{"gain_aug_db": 6, "n_mels": 80, "encoder_arch": "conformer", "encoder_mlp_ratio": 4, "encoder_head_dim": 64, "encoder_inner_norm": false, "encoder_expert_mlp_ratio": 1, "decoder_activation": "geglu", "decoder_bias": "all", "decoder_inner_norm": false, "optimizer": "adamw", "beta1": 0.9, "eps": 1e-08, "max_steps": 5000, "final_lr_fraction": 0.05}
Rows from block 6 of the audio encoder of a small audio captioner, named by matrix and row number. Rows with one number within an expert belong to one neuron, the router's apart. Each number is 500 + 25 x the weight over its row's rms, rounded and kept within 0 to 999. All counts start at 0. Numbers have three digits each.
Before each expert's rows are labels from the 100 clips, of 14976, where the router gives the expert most weight on average: "loudest" is the band of the loudest frequency at the time of the peak. Only what is clearly more common there than usual is listed. The data: synthesized solo parts of chorales (CocoChorales).
# router: router (encoder.blocks.6.mlp.router.weight, 16x160), inputs 0-53
# up: expert up (encoder.blocks.6.mlp.up, 16x160x160), inputs 0-53
# down: expert down (encoder.blocks.6.mlp.down, 16x160x160, transposed), outputs 0-53

# expert 13
loudest: 250 to 500 Hz
router.13:482486531494517503480528526512510489498462468490560477472495497524496474514530489453521518510454471522508537505484517496522541487513491529508486519517524523495476
up.0:520492513518474501519512540536465504518518529471472528471511527526527487471500495535512556480513521486464517526473559511510498509524511509517505498478502563512513
down.0:514498442490491466505510463515522516515512487499509496540484482490498468498502512505490461513530546488529508527466471466459480528501436494478506479524452503517502
up.1:494497501527489485466496453539485482537458503541521482492489507460468481504508467535523466497464538496499463485445517495505526517483456512524492556499532495477470
down.1:467459571526518516489460477483485518505510489478493494550498497483536514462465522475503524488519513561490462508547531512531528501474484488498472485477477528527497
up.2:516466512501474482514475476529509489471488507526548473474496467487467448457490479477517472517456523537501498496472500506476490465467549486501542497515482499464469
down.2:507523536540445484470481493498479492467477502493530485503506539514520491500461488504494522476516516539489466509491485511495499483463532472497501502506527464481461
up.3:490551498507476526502524471512539499529560502474509554520516547469533520518525534524496505488510504467511481493511522503538487478450481490477512492562473485497508
down.3:476510496494459546487463513474506489543550489498524518452513502533540500490463491506507479485482521514467485520454517485487495469461503493504520510447513515522491
up.4:478499452503502509458497497523504524536500471494552493498481454453476526496482492550512521531466516558529472512484502475511497510519527490502512496545477483472495
down.4:480478551501494493508473462492505514508490492484498520483473513492503507483422510459523531546522508535480482482470476509478544512470522487499455487498521487465494
up.5:527490517501508516472485487504509533505513510517508521511508526488461489520510469443487460475504497530504498489541519489525509516476507474519522437583542515492488
down.5:514471506485475503524484474497480490477487508509506546486493494524476523438500508467532555513490498467526517473498525450524521519512532485503516529462490525496464
up.6:510537509498525500520522496498481519487494449524517477530502525470507494492562442504471451483470496534535527508507525479505498513509514521481538506513512467521459
down.6:484497509473549509504507501457549528484455528499491557490513508473536514521518531511518521527519476478539492536521513525483482506532509488560506513548437534514512
up.7:512534556479482511481474554501489460501501482513505500467503523519516492508471510501489500444454480534540529512494516491489535479541505536513499510505480484542476
down.7:523527485516519486511494507474529538483516513499497526504517486529476492551531536487492464506494530485454468486510494512505473464520439498469532456514521480499498
up.8:503552511473510452513511513501520517504485465535505482530530512475523520524561446507520474492460483486526494452538485503473491506508495511512518472499491509531460
down.8:485504479484521514494484478480509509501483488540433502487506515480508536514524503480499500529475484452510510522506504482483472531525514507520524506522480530529533
up.9:503510510539452496479542485531483474498487501489516508491487477508514448493504510501489495536469528527501516478448527471492506519506550523454534522522505479449480
down.9:507517481537500547500468500489457507520513516526517501515516505506489510490498496538511499520520494497502507490475461481475482499464533493517493516495491448464471
up.10:492526483481532497513478537497496486546510494504498484494495485535577482537499482522509455477472534523486480534513507509501514491526491541464533490451481479530508
down.10:494480475518553495552474501480516511499484499544488477502514501438489520548540525510502505530467527454535519529506518492500454485524516521517562488515512534516562
up.11:531533509479465536525509455523453465498487513526487517508515522554495500507468529503458468486525553463532464515539487488505494456461492501506479496503494486530517
down.11:547505458484488515448496511475539502507522529472533520481523529486477482497491538496478488465473469469462528538521516500499486514523518503488486490539510462532482
up.12:471558530546458530480523503488508467505466495502474500496502506481499449514533506488540515520510542495500531494444525537535540454506473486486502500559515488475515
down.12:506528546505499484488492484491467472466511502478498504511504484513502492482449529520498528480477477536503462524489523476490469495480542514470524491494477464449462

# expert 2
loudest: 500 to 1000 Hz
router.2:529477497487475519457478508505498486499457512483448505494561537485477505522515518464515498488509496460513487484532523524482472502484465495510452501468484468493494
up.0:537490523546527492505489495500512480524499497509478501489473474521514474521533532504479528509470470480492532502517523534469498513480530528522463500501460546494478
down.0:541499482499528509485502483518459574448501495470493489475508481489527503498540525493450496500493475494490501448515463501457512498523542525515512469469529550504479
up.1:478503499516504489472542489479475544467542498503524469489478507538482515438523521504526505544486515507498470486469479522529503506482500537505514527484497517466528
down.1:475538505471516493496460524529540503521510493439506497537518489491511539551503484457487483495472453477502538473475471474499458488516542475461511473543498529523491
up.2:517473503534488485517475555508479524485539534484507529544478482551500474475493547509520523503526522479480485513501492457513480480501483503494500494492523479504494
down.2:500495480532463479532504548488455484486493528497529509504473455523543453476508530536523487473491519539467513493494505525521521498509463521517484486484521505480473
up.3:500522526489479480558499457517514505481478495496512460482494484466491542509478512498438475520519479455501563502494540524477491513573471507551495477554501529479522
down.3:517499483516499516496535491485504498498468531457507471513502493494506485466490489494492498481499516526520443436500474446477532479459446534507499539486482526546511
up.4:520478522511472510513459523512513485481488519501496559493508525442483507471515490484525456546511498474485510474536471467494448458459503499496482499486490457501504
down.4:463465498539496548519506515476496472501475505517500458510512504504517488463499495522504488533501490554503519492517506521514532508473466445490490494489522444487474
up.5:524512483497526496494454503440494492525535515497495514524490503494512557482506489506458449497492468485569494481517434477530548499490551501518479477515483467496509
down.5:488578481486546502509471486486524515459490483532514516526495475491498495470454460524488483491503522495525512497531516493513497515467493477493499493507472450506507
up.6:500455496497520504507496503440491557487506518504500502532483466536544475517517498547493467478491504480480503482497493535520532456478478514480504493505531499469467
down.6:479502528517507467521478538516443493462504519510516538473502497517526513469475559491511487506515524477493506516538459514454514477507461499521527521482481478495492
up.7:435471539528486512510529509515487481489474461472522496467478455533492528515520471544465502509441463465497505485527515474492499529515473508510533522498510515497515
down.7:494525501476520464496503474500512512467498531485469513519496484465489492531478523512447535512525483464511498464495518494457467530481523552492517488516486530536537
up.8:478476492496487522498512498508485511507499503509428509472508484466520504485502521502478525545531507472567474481491494489474494512522524518505501566434506548481483
down.8:503509521497502474522529559470476515460515512511491466478500497448523487507525507523475534519440469526536483477500507492509488540486476482474534540478495513541497
up.9:506476483492494482511518499514480524423454455502515490507475459481499475494454513496527557556505509484472506468496498506495504490509504542487540508486544567467505
down.9:496488532540461512481491513464485490485490500490491561462462534478526517465507502460527421487522481500494491504475492484475459489511514482499529495540460459521515
up.10:505521507497477466501491489495553537494512495532504475512516508507513503516430515501510472533474481519491495529549505523510506474532481538477468475517519491504460
down.10:500520492488487536473494497456493459490488550501537521501524546472477517502463472524515527528482487545456502522498480504457530497458474497470505546491517468509502
up.11:446488461481468481513481488483505511506509512512498526542502457494509490557511461492491415443506523509537495497507474486498478464501506512495513484461491490555452
down.11:521516550495515532520563520517448524475507475495544437494494498500519504496484532518525542553494505545532496492494529486490504501507512515469510504533490518500495
up.12:509503503451456500494509466496484470496467503513480499497552506466497465501481523461488491536502506498488516535515519481518486474524508517496503493533505485484484
down.12:525500516501490553445490499495506435477500511482516524469493539506484454456468501505542508517459484524486504528514509512492521530456512506470522557476534484491518

# expert 6
loudest: 500 to 1000 Hz
router.6:506461508516554490470493535476489497506503487484486497485466494468538479537546494456511505477483497447469532456538460498467529495485462518490475476482509509537490
up.0:472502484499522460487484482493477509526473521492497500532471500484529511452498509536495462481496521533525495476471499470469502480507516506527458527464483490530458
down.0:554485503486492511466538513502466504501466496503480500493529536504512463512493541507493532458523490507519488511512470523494505469523496519513488523482479517550476
up.1:472494449471490524507524500556468520475471535535533485565515490471489504513481464520508546487524489510504497471481491530490455521480455492473472514468514525496509
down.1:514523495505513532436492495503521464507465496504497490476512494433477465514517501465493513474491484491454481501491493533478547512462530508510562457540540515461527
up.2:563503493471454517488455489519517488485479531475513520521506504498515514511480560510540535535521499494519474446499513522502498481515527514532540483521544552480482
down.2:538492510525506498475519463523512519508528541516469522537517478503481485523489497496493473504513504494519460531446466534453534506483503489515471580519474532476489
up.3:511500503495537490502549516449493486482519483503502501495459508499549504498474503522496484501450517495502517503529482493477466485499455516491488487516480464534511
down.3:489503493475539506490481529428537503505441500515481511514517524502551474495506529523521491478473511497516503466524494481518511490542444515479525467454446522514519
up.4:478494509499508543505513468484478486517512546491525511500492467495480496523534501486512502496460506508505519480500547495497528577467500480459482512464510479506509
down.4:481543445503499462481521478517460506549529491493488485501475505560488506483495471516476487489493524512532497555489455501510466550546551494483509534517499503483489
up.5:494478492489506421482522474520478501479565490532511499500451490475495538500509494586482508463465504466480490505525484475505504504517546504497472458526474473494469
down.5:503488506508516569516476532499486463471470531444491491484499493467509480524495518525523499475496467475506506518515495509456533430485451497487495497474489508519494
up.6:494473500468451512485499515509507503511519526488532485468517495475505518514469475470542515539499485458500477506455487500541492506536472491500533510529466492465515
down.6:537500549514504493477468492540461552513520493495522521542477498483472493513488537473518499514529497492488483504450521533506509486516505469522467541513508470454511
up.7:501538479464486491499530502528542505489503523521525471533553488510469473538533505511452528442515480513489493526556461441545473513458490523465516470547484513516498
down.7:502472497489488451489521463504498491476538463502508499485469497475493540478480446516530520502492477488487489506507503539488453502522483491513514501460548499450470
up.8:486501482489565504525479479458504496525493505490519477490476475510540507479463467468453509474520498493483543508533493515498492518500514486523486461476497506465496
down.8:531518475475496525470526520472520491495466496460474462524499505522529458455515510571508486490484486505541513515533515492543516494494465487492510490491482501560502
up.9:523489508498477509484485459466489546511491493511536510499473529519496496522485490509527502520484511502470398510505541514488488560473497451470480500501500480478492
down.9:503531492521486498502497481514478502495511488507509505481481517448507576499495469505525508521496536470468456525479510511498469517482493456482505492490502440475508
up.10:487489531500476511464520481462520484526504506524491487467524499475480536524556521507537480520495522525520469529473543534517518513490516521500539495522528505486502
down.10:487502469507484478503475480509541536492550511495516513489466475497508534497524506536522505475480516483523497525446511513489474545495473498517542528534529504514498
up.11:519493517513480515525484494534468479512499487501472560478530485489504497501467514483551509515508523491477517506467523504481555479557464508488486492556504504502524
down.11:498496483551497459472460536514511508495537462503481505485480511529456506513505525487522469502505485500474488514485525511502514500530513506521504527516489506473460
up.12:521497551509498476518503492488483458477510496504488455491478481456493525506487509500536501547491529518483480512472572511541504513512435464500522506517556504477501
down.12:493501481542470480475519486519531533482519525522542527492493503497489483512496491454470555497523468473470476507474505480501499474497564463527469487508499453509511

# expert 0
loudest: 250 to 500 Hz
router.0:513465483493516513503495503505511514516481496469437520507512483496511508532525526476519523490540515492500497516521529528479532494506499489473484520515493508483517
up.0:486464487487516458439506502528485543509519491510465508505503470496524506457487487486479517522477519520505497472507528525479484534537489473472428514503511499482464
down.0:461487551512452548524520522453524502473524480520487516485516466481469521502491541492481505539489514494518506467453487490518533453475489491487550508473529493507535
up.1:458531485529473499540481453490498482506518491517512462450476519485475528515495462565497548519472498492493523493499500429487481520491538470481489464511514452491482
down.1:512470493490523493490524510521485497522557500446489491477507492497490487507478480522441547527467508477536501457525512513530494535508462531525478507480491460493492
up.2:514495485460503510512486548535470500525513507520492482531528503491504517466524523490509542488504539474487464497508510502501516495516489492520482489537477514532506
down.2:486502526473521537496492504536554490490502545519502477504511487499533486514511527501491477445500483494519527479463518518513498507512530504498480497475530530531441
up.3:484499485458506508495494510498493518512512483518472478502523528501530447526508505475492495513478523510494470445538499534519507472493487515542462482536501529542535
down.3:518533502516505514489484544487536475509484554500506495477511495496533488528515523489497491511519475526496482527511532554529457508501531499464519518477544506563480
up.4:473498519492497542510506531510530495459519494495455501492518461485488463514467538514521518499542494497503510511529512523490502477496521474485493531484514516479562
down.4:492560450472478498518505507500518529487509480490532465502499508537541511509458490526509525446524527540476499478520482446491515498485539503504489483493492481520486
up.5:510443509499492504490522476494476539550499566490510495529481500487496474519555497463503528529488479489527511481493488531489489542525461476493487507506462505496501
down.5:517497488496473519502472526507465498484489495461476526501489516514476517463550511464491470545475520478511466473494463522453541524463459485520529531496473506493528
up.6:466494491483486473527524511530524465493512460527514512498506448467491466518502494526511493498485531495507542556492475516515492485529512500490522518533504486526517
down.6:489497489507510465495538440534498553525488471516517490517505480529432490509487448447523518471513506490496489459509530520479487493492508486519483522483510502472460
up.7:516475494536506514534492514491496486462491495536531517527515482481524489535457515486521504470546526453524507507525512511481471457542471419494516513481465479497534
down.7:454451470490532504516454473519501520482485486490514476567514496534509473461527465502508543490519525545510512508499507449508518484497506527479460493500547518485500
up.8:497481507515528528488520491491520518497528523503510527525469449483489500489438507535511510517518495488542486500511507486474533493510482509479521497508518516461512
down.8:485490461465472530547552530483530510467463445504551511512499472487473495521484489522493520487531511511539480491484512468511497458455523506510493526493556493461493
up.9:500493494467478494510479501498503512524459492516539536527549502483505503536524440479488529470461505498528501472497514478495489503471504460487530482497463500484497
down.9:491442487479501489519488509485462512479496507498498492479478473510541479487541531461521499514517536515500529523537488468511445543523498502485507489528498469540478
up.10:493483504526482457490530537499463494500504505469520518510517449529511492538475490543464487484485491544514471510495549512525480512472513501517513474467510489484502
down.10:486494481438548495513475520450465507519462525469493486466518507468496567493504527481522525488469499483476509487484520506533483488493520527495503511487524511508510
up.11:461489492482488514512474503536518465482506464504510477531518467476494508509494479531524484538532493504492554499468518520506516478531499525464559512515512487514503
down.11:533499486470495459509495521516506503493478488547488480527516530490466451502523479538547523510495536497479484472509515475465492502491513481555488482505498512478485
up.12:493535529523463473540522529515533476491491478513481547492507520500492489483520552524554519504528521467517478507477512515486528468532504462499547473537480507510468
down.12:521500444542501522501465476491504479461480502472517536508470494509457480528471527513482484439520483468480497505491488547463501484469491518498472500462482488534489

# expert 10
loudest: 250 to 500 Hz
router.10:454473505513475482518515492488523519470555495494527522482526468508496559450437489503496509480513535489478478476474534480477521508519504472474580484520497453470502
up.0:512506534498526541512527490486498494504527490490477479513524484504498459490508566499463512556496486523533508509495485471527505483521507529497502476483525555491455
down.0:544513500514497520507491481478471491507475493463519472512480530545514457525536526504489528513482502521443481505516494517476462481483510553479497464467538523559496
up.1:459490500522447461554494471493497484482487488526540567541479470509489533464474489481496487474510547500494488506457550456473527492489497489479517549487501470481509
down.1:517485476490564508502459476460491483502516509472520516503489512467492552479523490512512521471507494516522488517490481491495470540488508547546540512503487504490523
up.2:504541482490538462446473487477522523536479500517532453510479521523486498568525453484515503512481477557496444543541488509492530512441485515501495489473522505498502
down.2:494475531500515512487513511511507504509456511497466469520482525483487441549531528472550485517505502520497532506469489562530491472512482512496469487525516462537539
up.3:513476482475463472505518521548513493501471549519480503501528512470506469527514488485509505514506525492476500516543513492501526483521489470525457496577521528489507
down.3:484549535542491516520473507471520509534469525481525516482482460515513494533506538520506515437509474492491500491503487520493541481504523522464462481468510528472513
up.4:465474551499446498439528508522514527502477532523472493472517500520495455513497488456483495494489540513496481513459520513512557499472487471498451533522525539470476
down.4:458529559467482564498485523475541548511492528477511480533514501495502467493485507490501537481504494527470503489504484482495565492486488516489504526472538534496516
up.5:467557470516473529513462492508496496472513526504527491524465532471489527480482474525497476537507490518537517521517480510511466537524505436480474514477499481536520
down.5:490470449512517497483485472521483480476489486451482485469496528527476511515536495484514508545527477488473548472509526471522470506457470510506523512505523518480504
up.6:473515488544499486557494500489455483450530505506530534478486505467493533456455488466479487501500522493493542474518463493481475488556461496491556494480478445489514
down.6:491468510494493512480448510506524508500517499465503526496448517498500536495498458512506497485464496520508501500508507500511459540504488542511539509445521472506513
up.7:479504497496515509466521512497512453505477530521491443485487484507499473485464517503498496541483494507529528494489477473479485457553492482512460466507513559528442
down.7:492508478503485508505507542479444512452491502459557505460482484503527482555473521481482521521489466525487476485512494499497486441485457521504500512447523515501508
up.8:507464490495473483505519478510486472520480446529492474504486519510489484511489467527525505569525489496496471499539525497520496508468514485461495503499499488515493
down.8:515494483535535486489463455520501536528473538517505554463505448466506533470504518470480502500519510486552479479488501533478502540532518490566485471481471519463498
up.9:529530493470528543460518472494510467515532496415488455489485514550493507505492488509492518508489460533451508499499461515511494481479459524493486518472501514503490
down.9:497490469501514518508519518539484522527474509480494500560504491508510448530555525521472518511494489503498492500505525529509477454507525507478475474538512479530473
up.10:544477432502494487476497492529504501498466489494542489504490580502522504533541493489489508500521553488496497488521532510550518510489517490508505506499510513490456
down.10:523469481511534502465532510501458482545473502485458508513529485455483469462449476498496464508569497479564472498539511547524547509487493490534458529498496480486512
up.11:459491489476489471539546514501500499471510503484506540526464458516513559519476506480478486495512511485500551485501543489495464525522493514498542515495499469463508
down.11:531497531506509500490445454484510485519521512498512503486508527468501543495514481535509497499511480474530467516519541461487502522513460522515563507529485488514498
up.12:491539470493485486466509516525446524462514500536491511520478496494457490501479504471487503565498499522492519472501486511518485549488509480478520466524502514566540
down.12:556489491511581492508484465473472484504508536513533525497521537527501535515488516515480499478470538486468555509535500492495494477497528482524490480500501525514498

# expert 4
loudest: 500 to 1000 Hz
router.4:514468445477497513475469516479511527553449483478488508495496537525531477512487521464508525488514485461493506472533507485475507501488496529504463501529503515469482
up.0:497495476477474483527486485471494500495449514503473524477510486479511480504540502504506506515506480473500408469478429494458510503497487524497473489466493518478538
down.0:471488530528483493533538543504445519534502508514531524494498467535501446495531514505485498501476485508497519519480478466527533519466487503505515472509480510541511
up.1:511508496531493498476502535493519505547499551506476499475441502509510513506510477498521505505500506511536521515484506557523533475492474537528476497545497507520536
down.1:444507489475478508499518487492505566497528520496510443505516518473500500486476509567472513495433529521497466552505503513484490467442497496480480524513504527498486
up.2:497529542489511524478492506492497554472503468473518537526536499497461523505516490533491476477549498510487505495532483495507506493476536503512502535498508451478499
down.2:516491456512493491489527524469508527551496532514507523469502514490450502504529504472521462528497494435543502486529520532539494504517515510488482483513527488475514
up.3:483467503425531530471499502490506525515515493476488512488537492495522510488500494530514484536541500466449480462534467465491507511492540500492495540488470500476462
down.3:488509489473474482496535555482469509475461538512476536533489529467474517446526526492523521523492544475564538527448522479509506551484503490489524494505491457504529
up.4:460481499536511483479561432497516464517470447524550462517493472477478532516511464514490551528475516534525488535484443544519487516526537480482485502486498502461464
down.4:488496492484505463530459525479511472481528498510474524506510497511508480501481492501502500487533481487447502483514495513460497490507484503509500540452500523470463
up.5:479510505493492501526506482473533486489491469542502467502534463487512505512498500520552493468498515518508510450505538514490524521504483490463517514493496527460517
down.5:472487494492489487477547499501504502484487504496480504511503527470526510510499481454534528480520490491490525476530504459482521515500561465521531508479497486504526
up.6:501521541497515514464484488503485495498579529504487500516473475486534520493476454528468458504501513512520518566530469504497488487518447499510470523483482505513493
down.6:478515553469508517526503533512520515530505542498481476557486442492518472553485506467538526518480503493526515499475475519516502435507468529498491531520536518507498
up.7:469488513457502465483491542457515488493540503479523486503495484522505469455482533484482482501507490470529488515487478455467473465541521547465528470505465525466492
down.7:491522489493472425512545468528489500478491521524508517504451544490491483521508495492518489488533515484532458502505503516498512521455481496492492499485470524518460
up.8:510515524521466508516499478547504526446500484502530476548489475489485493491497466506479467555494529474476506510444479484505516487527508480462518493510516459461527
down.8:526505505464520503502460434456526462471490502512508455518538528513535554499481482476473467520509483490529464488495497493481480508497463511509525510546559505518474
up.9:494496466506508477486477501502476476563517466514543457521470509469500476488518490554499540491529536513455456476491493476457448493491514542479515496503477496490490
down.9:524519463497478492514530499495525490541494507469521487475504491550528450498539519492453489478482456478500543464519488456488498493457514467473466519459489480524451
up.10:470511470499476473474516506520506485502527508532490463526507473505507502477521527567449519511477520477522451491512466470485460487508511517512545487490487512491511
down.10:508502464474509442487531475518466516505491534519509512482462511534492458514500530455543470479490552483501494544512486523468493501463493485496463503506478475480470
up.11:468504513491478467518501480477443462508486471502503458491528538517519486519528472517506499494496507540490496499485537463513491493502475526489520486500562486500474
down.11:569470498507507494474542502502503511529502497475500519509492539481493523484521491488505510497498468443475538476540522526474548508495495487507486515498499509485487
up.12:445553521519523477530522516468476534513554500537526469500503541525530466475506502516474498480492524493436472517485498456554495486464482523509527498525474487523490
down.12:521503463532516527502508495507493468420494490489449531468504521506514536451502544469523514505492485481494485486499491471471527480457500467516511544453490533513511

# expert 7
loudest: 250 to 500 Hz
router.7:556481517467479472456473549529418524517483517475493456491519511537503505477502529476524492499508498496499498515565505519495536524481497516517466503490495527535483
up.0:441516494512488503504504516557529510496531501519481532506510482476529494491485488498497497538529554473564510505510493496538474510529538531465472544512464493490507
down.0:526497549532492493484482461541451544467525476531521490492426514476480481519504459515502516514483534489464491537527507510500526532462512496482520510491506467532517
up.1:524452478493488488543512503514490473494544500527528505498490490475516510510534477501466483535496504461557485490489512505546500508518502508530476511536510494521477
down.1:512489491513498488513501504506512526489516476525521478471467521468532561502480488546534481506491505472483489529537485494495467511512509504552503448497475476471539
up.2:498506467491517495513500512490529474518534535482481479509490478523533504504481474493479515511505492495522571534465491486468506508533470516482473464519468510517498
down.2:503507501510489512531495509497499499491521503521482490483485518502515519533467495541511489523499470475510521513538514445558502488448525508501530529517500541515497
up.3:477533513513524519511500478514502524500525495489504450474489482502555482503555467504456494489444455534455472490495537518487458511513526510462486488489487485534498
down.3:480524457468526489468504464490517492548465502506523498539499532511507497503535507522475459476492484512495481535493519509501486516492503455458500474499522480521506
up.4:520521520491480502506499475515521537503514469548512508469486490510524497478490477476494508455498560499461467509513491463496514489466507481489469485502487466545479
down.4:496533514506493522498494474487525452535482499510481473501511491452481489551472463483482509481473489473504542504479451531495529496550485495469482494533525512510521
up.5:495496501535464527525516507540531532497527490553502510467533489482492551469500515499472506448490535520513502501476450497499465500514507463511555483547506505483507
down.5:440474533536504520510487537498509494455474498478523483502494506511524443531480526491479550478456525514491524508520540513508516438504476490526464458526509482500478
up.6:485492536442469510522507473507487482490536553498474478483533543506481531520465530538469496499534503492528505508479469522551518482523501496500519516499521491504485
down.6:540507520470477475500502518485481496421499472489457492492519524546501479523474554490501516469488515451491454494483542495526517475536508508542525498524487544489517
up.7:465554460524467520540515511512509518522522461531508458514479505499512485517530485529504497551474511531507466531523542550536492494485496500466518443519505472506514
down.7:531479490508464513441486443486495459527490488487513512498491576513481469509513482529510479499482514529501540487521486502509511533481491442471529537484499471478516
up.8:529536472521495490502519500507463518495471487542566533533496510513491460462491517479491501488497536521512481503514528483494493549494556461509508453531507461508487
down.8:496448514515497536523507477503502475504490468509509469517485469472476449559506486515471491521526545471491511523488502519515482437517486532485498465509511520516552
up.9:491559505506480509520487464487503473490506512508471467508554446471515502495469522536496544499516516532496477514440503489500507457488488511527498533503543556476475
down.9:491475523494493538478485563478519491466502503500460492464498489535534504478448563484529517495493501487482523523480513493503543490512510504524541491477533561454506
up.10:480489518517486493558499514530483501535555486530524497519532502519520513481498485531483480511489523511490505490494471512512537528499498503478502486499472481537529
down.10:477534464499481481501504501496515483526477477509539457504468530473463511540562475496484485459484474552570504496509479507503483536453511454487507477509500490497533
up.11:527496480471531500478507496502467503511558490493478511498462484501507483522524481506478504470490508489522525498453480470531477532504480544477516544513463477500537
down.11:448504509522528466518498519457469505446501474486499479467468498473486527466538537514489507511513510503453456514504543490520484534475502542518495504510510502493492
up.12:541496496498537450519484471469471537495501481535534515492464495485489486531520473535469500479498529499511521547481500511518462512497524459462519487508482525542546
down.12:483545486481502496510507499465517498517487446476468459483508524520506472474509467461529518498450468491507493482503491523519517524478489483536513468491528475517490

# expert 11
loudest: 250 to 500 Hz
router.11:508488513486526508438482509541499552523464540484486490538487535531513475530473510466501490506573495491476507486500505561487520499530499536552490487459532482460490
up.0:491540510490525505493496479525505538504525464522517463555511473493500522488500451496488514532529532485452509480486529526498485511474478511496477476472544514464492
down.0:525498485466473528523507530501528538485536503517514492557498464491512546487513544451479517502517466507493502493474466534502543435515485491468494462464509499487506
up.1:488516479483461485512523530460474470507484524477544537505506477535528480502503472546499448471493492573463506516524477448509518514496470508525519504488504475480513
down.1:487478461505483460487507525534474484510493501485521505463484513549492487496483518515522523471498519540489480517517478484476537516490515522528486532476512486475518
up.2:507513469533447515507500532510502483522492493535497526482508504451542527485455491551485499431468541502494506498509504482519507485469548483542516508510446502478502
down.2:503518526504513486504531512498506537498535494495520438498524525506514483535508504519468474518461508485534480468502484432485463481530534540517473513530502465475498
up.3:505520543502499467518479515476505480528509501486528496484523504534509477510512496504495468472489524533443520541508446469507489534492507502521519480524495467498511
down.3:463500438506454462520516510498485513500502492492550502509511508500510479472530496507557558445530506539491494494522501443515480484464522461504537520521508502463463
up.4:476549499551461493531541463485486505474529518485485450515479486524486494494474490498501525480504511520510470472471495535496459497513485548457546451498524504489493
down.4:527467512461540492519470528477508524477498510479451537540513491473476541498484546493497454500485468464492473572460498507528494490521538469482517487497537482500479
up.5:492523513514512520443491451509508486500473515486498467488546515487498495545500448499501457531487487515556504476545484512488487485474468498471482509481492481491542
down.5:500442526504553503497500497465513517499478470472482485530516497484512531526538514471531486504510464473484487509528506522463500500531557501520487521516532503531493
up.6:519488525549463515440517525450524481504450437499470513467457482494502483520492509510513489509483482465476541477544501462519503490507471481529524513495431509458534
down.6:469498517499500532514527501484521453544478506474484514442473534500521496507478457496487470500474467477490514501548532513489513513463498495505514500484504491493522
up.7:547541516516525469475456529481545532538491504511498516474522540479507529482439497490521508458496502513531500465530507486518519505520520540556501516500489538475457
down.7:453547465470488460487501463509491473554457485477480495514503531542476488529544459538524491545524497489517465488484515479480459497492492528480512525527491526567517
up.8:497511516472503552494498520485492493506545511526535507540494493503532470491468493497465512502519555535498505503479496476484515486484499540478511475477471521495484
down.8:534510526480495514502486513506506550465493477539505506536488499479489473473515531488490516478490498479515479494506512481503517486474498495546464503521457472519502
up.9:538499513513472519446500472470500471539512484498517475472518512450463501492510472487580487544533494480519514507523512532505556493508483468515526520500485483453542
down.9:509470529529499569499482497474515513497459471470466479477492491465540520512547498494490491479491482483470509443495448492507490490468560504485508462485506510532560
up.10:493471498510501468483535509435482455505495536486478491488491497471555474477507504478479512526506483479497511534536530497504487496490490459471507529472504501496479
down.10:479519550504519494456454525444529502493468511510463513502541521504546525507477519469536484442486498514500486437538494533503484489492555495517481502477480538463530
up.11:503522518483526514521494500528489524466529513528492437533528472461494521458497493521478514495530530488486514492473555530511531520531527497490463466464511510501476
down.11:517536542480525530495519512495477541471505529522489494547517496447489503519512536505477528519470505513483493492478542517488499502507497472473466492464517502452527
up.12:476503529539459499528470457462528466522496466525491511487533515511514494533494483509520495508494499515525471528510505437494512545498490460584503489498501475500502
down.12:512493498523495522454519512507475482478509547501467497494488531504486507497440492550518520495536519524490482446470475506463522515489495533502486513476497480487522